A small sound classifier, trained from scratch: log mel input, 8900 steps.
Rows from block 3, named by matrix and row number. Each number is 128 + 32 x the weight over its row's rms, rounded and kept within 0 to 255. All counts start at 0. Numbers have three digits each. After the name is the row's rms in percent of the matrix's.
# convs0: reduce pointwise conv (model.blocks.3.convs.0.weight, 56x224x1x1), inputs 0-223
convs0.0 098:122163148191157185148129180131130160153116129119195119109080081110079099166144132101121057119094101089144165133159174140160116149182110131075068108146061104113126098114113119112153161119127105126040075117108170187142149144096123181146118183145154145071227112184161121151121127159190101097118050125118096139136104111138184131108126105074126096135122095135114182101057173203182119182069163125126173120151154126107111180090172162169120126096087165114145140124127115121141150147174112142108132109115101136130154119153159114150130093126155116120106119128135126104096155125107117076148177086158089120141096078196124049140116160173150098120147093107140120122092096166103150158138
convs0.1 104:137161112119124191133117092087135076105064136143155190104100109149103164182173136110160122147105119122160103138100111130155134193119084116114170192093166150114134116169122134132195118143116134176088129171163159097125107120135120140166142083112126111116132119089135130130059129121098165177145124182103086218150115175147079147124126153148143121131113174127133067105114143121146130116136112124092120150117126081147192095165115117120144120120105127149215115082124104154176165104089178054171143155079202120128143104115138173129106098164208127117091244090115193115055189155147127118144139083124175075177137203134115185128140115139120144121141148114131144160140111137103095138147
convs0.2 099:095112130183115118140128129080219126096139157113118192141092127161136061118166125174138084147111060099131094176161121196139063148109145186176150109167159113141120093113109144129145142126104106138098183127110102142134135104123130133140103130108149133091122111132120177151183133168107175090095159069122139177097109176136121136108143182097106127189178129201191159113109185079097166124158138174133156134143133154083103092156103153142117189133120133213109114116123160132104129128135162125092136130189121176090106173186116077090084090094063168062165133128104157086124137112153098135200061161164141155164105126130153151106154115122064133128142094101186132160117154129102152129084
convs0.3 100:113134113165143148114162090075109110140111156105138114150136122119120172135146162163107105080127132119125122131122076135088196187114108106124124077156080099135128166136146092080128124148132072151104118142114087211153132126155107072101124084122142088115138123145075115117123126113110118139079167090142106126098121148103078115087092130107076158147063074156184149131135133132180118118054086095128111094195107102117156146117138119097136239099172135133133180061114122139187120124168178100091102158142163128141212145099111125107106129127108129162179080111177137114072104060130188196142173160150073116176183101112144206100119153145120127095103131113124133118136159157204133181160
convs0.4 100:117160180149121167150237140124122128107088121119122114096144151128066108147118167127072149134167071113114164107160202163135107175107139097164142126126081099088111105175118128084097132080123105129103093116106119176173124166140125182124134106136192160090127125094119082111154136129093087117124104170143095128159134139099144105107077132087162145098146073078154172150097106114178036167075154185164119204147094135086130119164115149102106158126162185213137138132148123148136155167133145082136139186120172199106147126194149099137156083116131122108133180166151114127130127147112089151146106139135104145146131072155126173167141136117206150140113096124196112162201121152158113091162
convs0.5 098:131113094126138107139117103101092072106137126091086140092106155131137105094161139064116163099176095102129110128102139120138121123144136168083131142177120136155138146092126051122140116109161115060216085242136103091199167125217124132105148138123148198171102208098092138090121122122134121142114137110135193128097123104103157104072100127099138108159088143230162180166138128179107159135125186150106129139098133168118080140118119142156107158112152136108076100118090118171113144164102087063095134147104173093139097091137131098122130147140124070176110106069142113146155091147113105129103142057129127160150187115140094122143139099118109122137082099176133129131210165127071167121135
convs0.6 098:124105060083105168139066125130137080112087082137118080128122095095105123125064145125056154132113072105153061175145111155117153115106160113132155135103087115166119096134096106085107073129117095184064164191154105147113141109162148103099169081124127109104135105065085106161082132098069128131198098109120125173086097142145093063147153108091102114125100118114099103161051099138119132155097137111121088074111145141085211122155096199169133106125141137113121070180135199099111121136098108115131130138121138107095102102147138071158158132138154167082137131099115117130158141094145096131155158099130114140134130195066131174077122119163186148122126119129110133137059102170196059165117
convs0.7 101:107154074126117083105076136111102137164094116148128111094163112129181147204109162078094122127133115156157091149124130167135132111124166116122064146149224125135090135097053146140187145140102153155117120150105172168113135071105124134129125176131182126113152106080131139077081112132074140141155116110155142176064134077126084111161119162107113137116126124146174109137137137152099113141074109113126078105107120164131124093163131118105150069082124081114104179095152122088151131123096113094108132174063105080118168083135147038123112103117113186091148083210199116127162082091129109130123125075110161193079140164102096192140084095151125117136089165152084113070122082140164125071163
convs0.8 099:153142100189220112146130075111129087164152152156153043125113111105115178112158127132145099115119113124173105128117172125096114172108142215113129112128111174242113128144155096122181116115093122115157106108099121208101145150119124128094087102070072106104145066146126158101148118095128176109151095108129170140168128195152107103109118100166126100148092146108164066127122159161178172139128180162094128161132139104158134133136163181178113139116139049143099091136113122152138110173122096106119103085104173133111140104097113107137125105076117091123087127167103146130083094144123199180132094065098032155151145175136111109101133110118110122120107112106131139078194110106200132114146
convs0.9 098:117085133142112165113109160163118175110078099224135190142084127112111154135094138110171132102155134102146102143109145140138166078169119148124120104107138136085205116203110154138148136124097108158094144159094108139162132104153143139132123113062141159083221083091076085110136114116185091124046152129163201167178168113112107115112147080092084126097135071102108186089135152142180191097122142144131132160130075168122109106125140157177178128102131118113163085179136108134107092105135150115099157112146059151174078133119169150139115158113155161141137158192156121155116200124085130165126075152108071113140120124120181105147156154145123124161119164113196133134118162203116133128167
convs0.10 103:104164158120091133133130119131159100143031122155107132162190083143114121143107110113112095145096182110166064146154142102068094117123100115143164132132148155133153154147113106163093148146146158094142126123133134149133223147065134151066153153111095180127073124166088180142070154108124108178192176143104189130099148169101095101102152069156182121134158057136178094091111133098122198105142122174119178125098101092166175146080119154155150114113119158117094114148109091098098124155138096055118100115204173159128130113106115164162130119155076057151115179131089093091119125088123191142140116116116084113160120169135166141112118131087166081110122110102133137081150125157113214130125
convs0.11 100:150116131163102127145076159130135126155108141077157210137138133117175128131150104070144145150143142120130168148140093136133152066141123087175150134130136130110088176146144158105123137166176137194111068117245138090159132161115096071102090101162127102152119148215127097153143123161219104098127161173095130115108167157128117076110071093125109200095105109157152096142172133135096124111172143138150139174141140092080126133115160161109124111104104187100105183190177077127107205129099078155128149076127092104154064197157077122101115104132144156164126110144097115102131142181130139113140149116126123182111119133162135116157106108134169167120173110087112062087165122060108146156120
convs0.12 101:107138102144151102131086165125124079127124131158143093076150096144163110144121103120103075138126090123075166128086136105058137085188129116105141156170111107138111162155139128127177143140092119164135173178184151169110124093192085194081077169128127108178128140130132195125177129141136184143160191104122166149107115163112132068131100151109120107091114145141103159100189205170082136153105106183122117171108085121107099112129127071114109015097138112075094156111161086144131151153193136039107181105165136107152095108152157124177121138089112137102179138102171097151140093105097131106080148145132084123159127164176112150114116123133100131166138139165138100152177102172128104198170
convs0.13 100:133130091104144115115149153142171084158156130141133121115147103132127116106124148162141092146159125137189140150123149115180198135093127157056144116112168139199077107201142156118098122153060135123182153135151100109203132228172076131125135126106128129077104138140169118168173124087149148155106112147145084134114115140145116116062161144232093115144108147038147084180196111154109116183087108128140114138130108103207114123161105116165105085117095105133145154119094156182092115150128098122092195164118075107081133137135214143070106126155115118081145104083094158133151154124146161133183167149139162091082103110100120135166128111097112133145149146132155097125151167113076180116128
convs0.14 100:135136130197096076108092138186103135112106142155194139118146066146142117196123103136113166124131113130144128106203135110125107112142098113124150072112171141139124162146117114121161139150114168057105167137155164126112140155090195117107122153145090088104114124189125090122143152160136145073186136185125081137199126092065106126164100094120132075106119132070133130123162137179123120089125106126136113188154164148201119197130133094108186169117083186119133139221136116130144102124132090240031147117150095144161160110084143148123110099132133148160132119184104116136085128169140077166129185081113150128083153150109147163103114178118083129112105083156150113128111128142117098101087
convs0.15 101:144106120136133156081150180158101113152179125085112136127122137116108126117115093147137193108169118052123096129068128155112133130125122150094078084068105112084134167128231109115127133138102159099078081115088125094118141076056090149094104104094065099110145133120121135163080100138091123122136081154116099106134083116171155146161178146107162149148037090145153119138168093127148125139075109091171148168192200119152129079122155095094149114153112103128107108110080126106112144158163138142102101185059106170177102121078160145124142076121133110081095109118129168116108116139023082108138165101073102135171159155111141122100085100090146118095148135119122180100094127097142129061074
convs0.16 098:115089098093150059161128120097137086095086189118101111121078124082140135154129126129068127070103124090089108174118101117103109124123178136177083079130143132118051105139149132125145109164075107145104093107142104139093149098114097121073109088096080071128057095116123103131121115104129135209173111145116127131080107095090119114162110122148131167125116131158131135112118199148062120131139117209136067124167176084082101115139150142135101206081135094080105133183129107114131104093109060119145082147175137087090136091165084149170109155145185173097173126086077114071179127119104147108156077160115125157157095100165069187142096124145133103162077127126091096150146094111108171112123
convs0.17 095:152177125184131121112118097107138093096158128117115168099113094153107061110159119107098122112120171135107131114106152108099098111137114125096172142103212122152094125136109112118191125118110141226094109097128097097133144131099157144203107176115157109105107070122148103139145128156112136129065111116121126133083146168155142129095127172148130125168186159156113121146132146104166193132163135121103207113115116115124173049141109147066192150159128146198153149167148137100105120148121132232193123118117131125089134212127098160107128129142061124095159140155115155103099093170141055056142149154141127129131206137153091123138182169151145204176106084108159129158133173136085079128130
convs0.18 097:128141160141066102138135078110102149146056089090141181132166121104162111099097162152178180150127201150110149125211117132172145104147128149157170113174130121086217110126109162109113118091147220121151172162149168126122093134183117113131119186186100112132198122161133161151139116169114130106121074206106121100133150114121089115103141131118137114113132126129130153119120152140121110141149159181110114089099115103125106197140154156133109146136149100120199186176136159112167142080223109183118132109066149126078142095089141170087092157122102105134129174120132115130117098143104178117081127164138185096074126079118130067162093101131139131110158085160123130161171101168198170123111
convs0.19 100:083111113158118119130160182075130083143122172130119095135105121137029129207144158124115102101165129106063122155061104169110108128089114080133092108161150091135110153152152085150082108079143070135168096112154113191133151142058146157130157112115110169136153073123119135100189153126105122137131140146128104189056136183078125100181129213134169078140168119082147102109147163099098135159188105149155180128166137104173050146096075151098147153116122096100166051078121135094180174091151150110146148130119142136087135144083122136152152092124125143100119180152090121113125073132108160165164104172135104142058132131180128150134115129094117137119093102090091173130116118151090109120171
convs0.20 106:140114106151085153122101141137093149150074217103098127107129128136161112131132120145164123051113101100094150097089113104166079173050173150074145100105119114090175104114199121068124088171117190114124145111099106107107101054072115149081106084223141123141087091174138102137097068156051114098122126162110107136100161147061120117186106137108109107118103152116114168133071099100146043084152144166114123139116116128179097083124089183085118130086105130095127110093153131112095146154135111142104167098123046088085103131111128126150161084106084158143162102075134160139099152094102180108138173121116124114099104140140115143106108056112176135110126125163153087114115151141104133161112
convs0.21 100:072121151118114192163123103131119212196091123150148113082074097121081156101132108156102115105175116146221048098129077104077140168106119137133149138121130114087132112120108124102112107157109121121122131148163139149154157203168133086063152159160117097175132140129152062142118117142131136080202124091111113122137100127142098089074076144170110166096108088174083056136104103155098128106131238142114122138144140134129150192183109113146106121151110162104125118116106145136132133124103117109084121098082135122145123078110131130137160135138139091109180143164140094107209096076167113119125157175095177100111151136213161091122124129072087129173087075152139165164104099134167149112121
convs0.22 101:114173077100091145121185091095093096087109108157101088067113136142196199112098112109155118126114141141150098107147152148063147127073109152106123141062163108125106092178152116114140145119105169118074074153116139090145141065139133110100183151144161179091051138168121141070119148138113080089110175127143167082123154113125098066102078165127119117104110132117103124147094140162134103133174112113099139156068194130121116100186164108119134122109193086113108159123127111124075152152147123135205152161150087079169145094082141125166087110169137044153149129134103111176110123123149084148125111115156116132118088174086126100122171068135133089124103104200077099145144142094091130194065
convs0.23 099:172066144102116161138102122085129096139153129089109115150168102115087161142070107123102129178122188104141114175103128136109062072162138084108170136098118110071171135085128158108101121100137103086120102104099163114075135093084137134171118140173165143113125132089211159105103167102113157138158146128129114150098208072121106089137121146105093150151097097122147087137141116064072168157159148160192222081140160120181134131120144162139140147109055148080132096197109111114080145122134141148137081093196150103140152111158146129157123103064066087114134097118065200113102156151118071107102108154136115141152143141118133152104155109125119135197179124083104078113127176082111135099093
convs0.24 094:130179116175172165104142130113127131101108102173199120067173156128093147159145146131076091127117134126131094100166146079131137209060101083121110112142131144149088146147172097091107165125140105068124106138182135132165102043166209090167148109118131120147203131222119083091117116118134147129117094123110083138084122131188136181096100098142128138156081135069184169098111140120148139132134121087132085106154124128132096157155150156179159125133118120160150113107101117131123176095141129131081111119151113144109094120137067066130121133130238164083161162132146109125052137129154200152139109141107181075148137129155117153140129118163145189138181123121083104097133087153123081173153
convs0.25 101:143089111147170144169156162121069115133063148094128155093096207141052114090135087165140100134074141090108133087175136127067061102136129159119135096135142128150143108150102096133174147176134111127098113112166127133099155108089147074103127169101101109059135093100148139150089130089137107083102179113098096136192110103140078147136109090093115136111166075114122109110095112157158144164127173142062144162084079131127102136125099093103124087128115156129116151109107113175096169111125171128112136134186085116119107159108147141181111171117149090094083153161057137151156146201151135168111110149086140129136143165144187100118081137089134147176136133124162111061143127255137049096144
convs0.26 096:175093159118135120130103160095099087082149111104149097084147097141141142095101134137154102088153156097130139110141121152091157116132165156135185094127182110175132170129158231107135136127132085090124144105121121111094135114121093138102161104176131147114136140152176079084081141113089131162201173147126192111148128078155119143125131109110119142199112110104075062146106126138174151174115138081070118119124132125104109177149156104101196134182131072117097255106125109105181146136185075112151101131166090106208112108105115063146120138147142125129119110104137171109151141108151152108101143077133153154148077162111153134113133116129117150123190124183118123154128189088078085207086
convs0.27 100:144124124142180142128169146110120161190071121165098144113141140130129088183165078148109186144129156144143093135076188143127141121174151177143148158059155117109103127125190128120126127108126076082139116124141150167139151186102081119103127189131133132161178140130110089141144120104148114133123069128152159127108108167095148160090104106204107151138120101068134117165070096183149144128148151130091146124164072188069066091204098131114159153108105135137104178096151147106170091100076125192156163168135150120125183108225120140106139131115106098131131152121082136115104059124170117149119120137127104156106066102158118078131166183141173120144108044159152095085075178151166151156153
convs0.28 096:145135150074138143163116205091124185181112152138152160091116125124127080128101056113139099143124048102073133111231108120101150127132096084129160100122117100093109125118086125144068101109123073111160097136164105119111136050076180152134148168073107134207175174175189117114082100161123112153105092163096158097105110187117120121161209114183101085096152161119111110124085132150111074139143143123129127120144178078134147155179144121131096109099125203127134117172129097129157129117211143147088128131122063131117121118143130098122157118128097053126100109186160161117193100081124150140091122140126135069113132130134128086178160118082097123076133115123143145139071133120113122137144
convs0.29 102:067086106110212088075100119124096138100161130102130131161224113115148145101165140143150136070104075124073136141136134103099096230098107131148087076111164117115090109143183134152154100159139182125124122120158125130120131168137106153109137141106053098080144112063135112058185121094156149071135136142175151108137072114075131168125139137135151100120131122126089112138135130111126081148117155125061073083135045138075078133056138127136092130145098114123162060160079107110079156112168187111112102108112100117127143141109100144111104160132132122145100148128083104120135059186080160173152124130083112074125101105100104099100166133135118177101121124130149106106108090121050123085137
convs0.30 102:110148153140108164128127137137142094129140136090118125140131164117210136151156124077102074090134155126127106099087134110127130145113170111085112136120118160120124133169102203153112174161144154168074069126161091123104091146136132151110093169139097108120144122136167097097132099148152147106130098187106129132056125116122062150139150109113138129125138157078074178117107140072045083144115130133096123162076091145149122135099142133137109079132159106065111186160119135105090125140130142120146152117202078169149124159116093129115142140104163135150130069118115162138180160123082166152159012152158133079192151157112125124105085050100255182152094191147088123098152099116125109149134
convs0.31 100:090167126095097120154112118125090153139118085145127125099113132130134120127122084107114166098088136174087174198206156109136128116143101134130163108148136115118139123083132139115106170105108109148113134131085066136134103098133224182185109090123121153184129105130108092120071135085136114112175115108056063098193097140135121120184135113142081078108122202207117146135137143136112124143105139113147177065138107087084129219092065142148138143123089180100079134153132091148108120095193097127128143132146188111188078099177101142110184080148150138135092095136049141121121092144145161132093169157114104103144108219131114131084157094123080105137100129110124125106085118105132159187132
convs0.32 103:133199148115143180122117129078154196192176163097138088108095193174132102114123136210153160159158147131146124162120082139103123113140136181124118105104149127144145127106169128129159169088123138101108138068154144123167078106094105137079087101121125070144163132178177145167142174213125120130144085120124121135095137137137134131174129126133137153144159150122142121131123105175196147153101123121125113131141108065167119080135078109179136106168151073083099088103122172138138141172141145163101153112191077102110161151126124103081078178119150102120127099123114160137124147090126088098205110201125101105137133062080223157167150082129163114169185104141162143091134162196187140153108
convs0.33 103:095123109109130170134077162135082100131125156113100138172145129154187119115130070188140075099097150158042150138137174143108152081100136170118097093098163155087107119119074126090092096137136136179161180105122132101089196089102082124130138109151178159114129093074086052161147170115122116104110078130121132102125132146146099142088201120087121055162224119129119125130154104119151067144136149112105193120096200174132156114195083104148145090160124134143131210125151109107155125172112071126098151140120201178137123170091161128182144109099119132093126107067126098098093141171152120116109135096117109121155127178104175159093121159171100123101120168163138132079155148140112163106124
convs0.34 101:097103153119140100120090204067165157116157098101124104139111084112123123164094161124142096113106108071110103141159093094052117144083098150113112121141087136160102113147172152105099162144148114139178099154119143170161108111156255139119094101076110151114100150176124117084160114098097156133118093103092175134110116161150119152147230073137122170191100119116215091123131081126135107092129138131128091116165198049072109174093079184222112090109130079137163129160122106154120095149158123098126134117114126154100123147102149122102119089137157165136115167097125104124136136078124191116153171134122103122088140191101124117180131117137133088110141135197134154105146118183110166121138
convs0.35 101:158111124130132135102165160134121085129127156107147090106085202121195110134163092124164111070093088090116171114126137153065140135165155075098130129098170136098128120199154170144116155063098119073122121166090115127112135068153109172125147094152145125097115153110139144059122100146080096180066127090111092148095091162139174117096139134120135166130112135121125130084099131076120087194131115099072081162158089110133164100095128096148160184135154191136083180077087089108151200128089099123127130138150135116126153177096090145121102124091119124147125127143062227109173122133112145077095073127177137094051091091143102148101168131152136181110132119103114109118136114067174131065146
convs0.36 095:072133140159105171146143077147152149134079109177106113112121119146070096122156122096137152114128186084116088084151190102125152115100131141121093149083105155107105102153196107153085172138150120138102104124142200189122083153163168146175123177134122108139163123130111123088125153127156146102112123110168168093188152105138170163131090108123157159137084105097092103131126113162194148168094206101200098079158114213165104123149099132146111104137162179108111097098087152109078131105067127158168106147131080118119144101111132092122119127062110095176106129173171183154109156151162098070126131086133128186056136133132086148128114143085093106169096146219175128142109158078129174160159
convs0.37 098:115110129162085119152136216118117102147118203108089157098116185148154195086156084140143090167139079143147160133216107137166164109105113169171135141059105133146150123166137111139150116109155119121147128124120089160148157171085123096115139197127105127157135159184158147111116146107204123090165105133125132125141140074139191124103073107094144106127060126110149107178140134109137126141132137133131136123052172087121120174189101094152097083115109177108130123191094147123105171132110137168097132221138141083166131106153167151096077121151170072119125110131093179149112105126146120078111097083129107121116165136135146116153149056188110126128125034125221134096134097097147104105122
convs0.38 106:114185083149130135153115131148177108199145101105163082151075093110081131137155150161100165167117121089122180105165099133159119100099108096130078105105110158148151113104063145085096105077071138132209103118118116155124050115093179130133097087113115108113152147134097109126126120096194188180108132116100149164097109123100175200146054167103105167157129083156151129089113099113114092195075081179094112102097145116132121146169086112096149070091112154056122121134166170107123131071127088157147142137173123106091163078116144127135150138166094169113114118119116173135102121142171104142151093103156129114119066128092093204109067156098141133124113078102135087103111068116113172089163
convs0.39 096:073177132212109146106120057202151136201109068131165144117192094110115166088112102169132101166109109153092125106158105093111130146101085080142067128135080052075110089100121098134143108124104118114177128135186143160096145083105168091051129122102083122105160131092138131109164092129155106067119151095117100138131125115187186168099164086150081139080121178136118161108081111151127136119148132154120096158110144148121120189114153066124133159086146173087118112144094129136162197104117152140147180169102174177192111138121119126112099141182098169132077122106085106085096127109175108146115113145117160128127124152138091088131101167142080153084124129080093151109180097129160143088176
convs0.40 096:115130172133176138076177084066101132096159173130145120141193196139058122090162111128158107158117157170081135103128151130145092101089106148145139106104098116103168144150108089150136107161097109101095069155127154128105106094159086065173152125102142120112125111171131091108163133134150156129102104089180093093076168192129170132138082155143165069140178125102100120158181053122126160035148101108167163075137122127133142094132068131111095105124172103140194084130139142111124174104128124137108132134131125103100103192120180059135096094125128198130113075125110159109119172145150178140118097128118113139136101110116221106153169107128083124075223103133088108149155124144170129139118
convs0.41 102:124129088103097100128149105104160138122097118149153152116213155115139196109071107175144100174147073075177164115158099162139135193073144131171122140129150131148158130205109170080154110160128122169093100129083133164150134100083097129103130144118120093081148145115149126115139132106111145108132160118102119090082131084138048136129089196175146055135145156122076143129149106107099102077099093190117074124122111076153084123176108106122100059122118206194104125126115147184107128127109119183157150177131133106195192130190143144141100131149110120109155068052143141138189096115105068122152094098126147094150146144142141108082125101112128101104115048126101152110139135115181093117121
convs0.42 099:091092150087158111148105083186153098122190070122133097116081181130128137133134208098132135122113113140137142140119109235118127193218152107126074157172153156117146123105156133131112118149209188105165163109121166109100141108139200118103194162114149156144162111083103107105098128150183131194146080089122120146082122127072192151117141094136170136110119135147121079118115131127095131143089153128108097142051141156128159110144146115116123180157121112122147081101150139105091112147076188146151107147167156092154104152115127145172194123168191054113152135164113121115116069121126131220141144146104162116147111131120099117092106138149101092149157094148089098113174136125119160075179
convs0.43 098:135166131111119120172125090161138097098134128153115071171117122135075215141121130137111145172163124161107144134185115096134102111161088151176107091208141105158128112140127135080147108118112166144142175222110164088102131069157130156160219171202120157155151142132136204131115147105118117140133086102107111068137119137130126145082146109117148130106113120168124117180098115097165104107130067178126129107077122153091131140117091094099109136094164112160123175094120144121099097153143121084214129139149169131136143140099159131123090093164170186095082134088191140125076155080161136054085146124143203148143125149179145142116142138102149162172137109214085103212134141146109136110115
convs0.44 099:163125102085180105104123200178111125118109148162127112144103099125179092141099125067093137071138185123134122125181083088119136075144145105126116142122110165110137080103191105140110100117149130172089082140140153128128132116113116072134148098127106115114071115083165107126144129127140129088096127159132103191079132207190153141131073100134083122125099111174100169095141119109186159114205086141118125133126208124085096107123189132102157111122142072184117090127128080151149120077087135144145105138197127106067118144160152134081132092106145167129105174164134138088141202124138133111077097058152118105118080129130105119071134158213139197169199176133120133104144165160115161103120
convs0.45 100:063183120153152122135105093128114121144102203086079116128116097138181143101106087138104089105106150139121113147134171121145073081094150169134128112121179072171117160162121100096081105133103159076115090067150109096164135176112124115204112099082179107116141095113102098103155146076119162197137152093137148136128107227182186116126129177117100076131150125175095164120154137114084173117104126126138125120151120099130130126160113094119148125089064099138170172212112143138083113072122096110099138133112150134142139137159155119111148100165147087090124121119093186160087105117131161160087197053112129117097096133073097056129075110159114122173122178117124103111069079181113110118098
convs0.46 106:115150178137176125126125163131165124129130092099140114110182124100135135082122221086102112093097116148137119150123113129139075125124103099092164120151116142123127118167140130174156106100141127178141164123150120132101183105165132130110111121078163133119089102105116091148067096060095137118163165183095129202143136109142014156100147170141137102144113132115114078185121134119147119155073140188118183108111094147117095118101126095107070216151168086091097089134100143108164129146142146121152122092147088093067123117128168123177082140143103103147104136097156210115118108150155133134072063104126082075154123074094145162118130150092031154114087155121028111158133138129154174155130
convs0.47 107:093170133134134178148142144140131095136108140156129131107107177101145099134084116091147083164123120127162101102121149089179148200174102145100118110098115166091206103116197182109145107078232115091120119140168122126137151163126138041094101095121119137113108211094098163099123087105166199129148189094096120135092129154146111162099107147067163171088114099174112161137094100163067165127161083086121094177152082114131134120074074107155093087199144085117103102153127117122102154130102123132116132122085097141142139069161120161136117151118137129185090100096072166131104135175128178147129102097124139149117101164137102171204114087150144138157129138106136199141099124153116094191127
convs0.48 097:099147220090182137138135071148085121170068157113137147087146116128155121174064093109104130118109101151140155154106141136227128090061177110084138103099108140187107151121140149162135121144065089174061167106064129152142159175115065103121120118067172175136181095135107102150170132137120098157149101124175124100112133179135142119140129154133093127129113111087103099129080175175108148181135111136117137083135173093174136104175125125098129075095116133145152249129100144076151166101176096114117136143101117099145183159119112123078092126138140101110117122071140114088118132101157142084097144175122119142131137120169137126111165136115084123138184048156142101100116130094183126158095
convs0.49 098:114116126083149132155083079132106187145137092126124149141096165120155119150070193145093119044119135112093124126044212155189152161149136120088150166103090126180108107104157127115142122117175109098139135137116062150142117091107104109066114103156117169081114109088102121118172115175123131101060097147184155146149123113127160160112192120135088150108147102056145164120191082154128120162117140106075145120119078201164132127099099118121131063136088124117098092110110137164135110094102130127132155071140182076135126143167166186139176183149196135121138090125131167222180133134133091114143125108088120109088120121107138124178109108116139048079138161102160101153141102108111181122119
convs0.50 101:101173125111091102116173168153154093118089129163100124109119112114157142098155111118086109143112129206122141129140122140050146066089163152111119091128069136139121111143122124136125092102139110137219216187108153126122129097142086151103118135105095124121126147124127202134123108151200141113148190162112170103144092127218112112102150155156089147125128124073084084163140141109064130124071146194114122122142190140144109184148144113100171114099149157085154066117138146155125140113156133075117181139140116095120100073127106117197117124113172138159147113126119133146144123174130091120096175125132169121072143106095118130108126122127108115163121120123103176086255155083125157074123
convs0.51 099:155133122112177159093137214163145119104084132112154107185093098101151039076129117116156139114119117129159163158139181158124153143081148124167131124166121087138128114075165170150188137104103111087182120119067138105086146159107095130103069146112135164120118113156137156166170136175122135153081220167091206129128152138102175083151081109165103085127124083114101170170111159123135131063127069125109147130115139095115180144089150176095154211168172121106130143108132192121144072156117121114168130110148132105074183124113125184113095160121099088127123116097148142116161108118158083114150103141125208094083134119090092136112080136102156158132142093185171181120121157114175141086153
convs0.52 100:127133183130079141151108149178090122108114113138157141142149115107121126106139117101081087136112150098124130118125249130178086099058118091107138218119182128143172140123142108099111123135104099150168105174134110083147078137131099117111074100177122142135122166144140133141149135110145143165064122171145137129118125114090160078141132101163071156137147172145117115176122161230076078134087135111138120113088056101130037160099090161103124080141086094097102108165132122112177090117169180153133110091105210095124122121143166231156171190124052114108144116082135141172124173130107106111108112124129093113138108116156152126155103113139124080133110170110072154157124164150118136145139
convs0.53 100:134101081063095147193081133053061154150111147156132123105111069065110093109095165139097164118166176145143122122147106124110082125105148075096123187141140094122122095070114115168111106109153183128135094109108096140169170108122112118152094143179139102092128125134159157126157084108174077131121107077143110130087104050116094080112105082090181159090110071109115095134098147143082116165167120107188135086200134135104162051173155105138115064125109156101128038175145106107122114050099149125108092149115126083118139112090119168134116113140139128137116119037130113121138087163125122121153146129126113147148106130113159138173108137182069164203073139132104135067104155124135118144125
convs0.54 101:108154161143172152179160155178129128109148084139093115173115146088124132119083093136110130140141102121109070182122052116117153113101100062177114123142096220084154161135150169093165133124121107096138114086130105144128211185081074119124100130105131108189093068085121096092087094103121123144054121116057126157150118108138118117104160106106094156162108118138143110124150123168073169182155171141114103122122209125149076166167145117149076152147088102114099089088108102145156056154134142144093088158152148176183192087148157128157076154122189153121148178159052153142131080121155143149098118113109127131154137094109111154111096144133100138163158123111158094099065141125119167177129
convs0.55 104:220151189146114155177099108086140150115082086118109159114159135115084194118114102134120112175134137117173146116137152101126107153085109104116083094117106104099172112169086123084182133131177120105116087125137116205191113186141093148114103127096126072112114149131098163104166117125115174163121171135107100079075085124087095132122132100058096151118088155150089093182069097105165174125089177100131155070146124109119168109133151103114123106128147171148123102142100188136147129068112170126118148164133118107187192131098131149152142126157112137137160113066143090134073063163115124141102128087087153162153128136129138159101180153095090137085180222209128095100176103139161113110124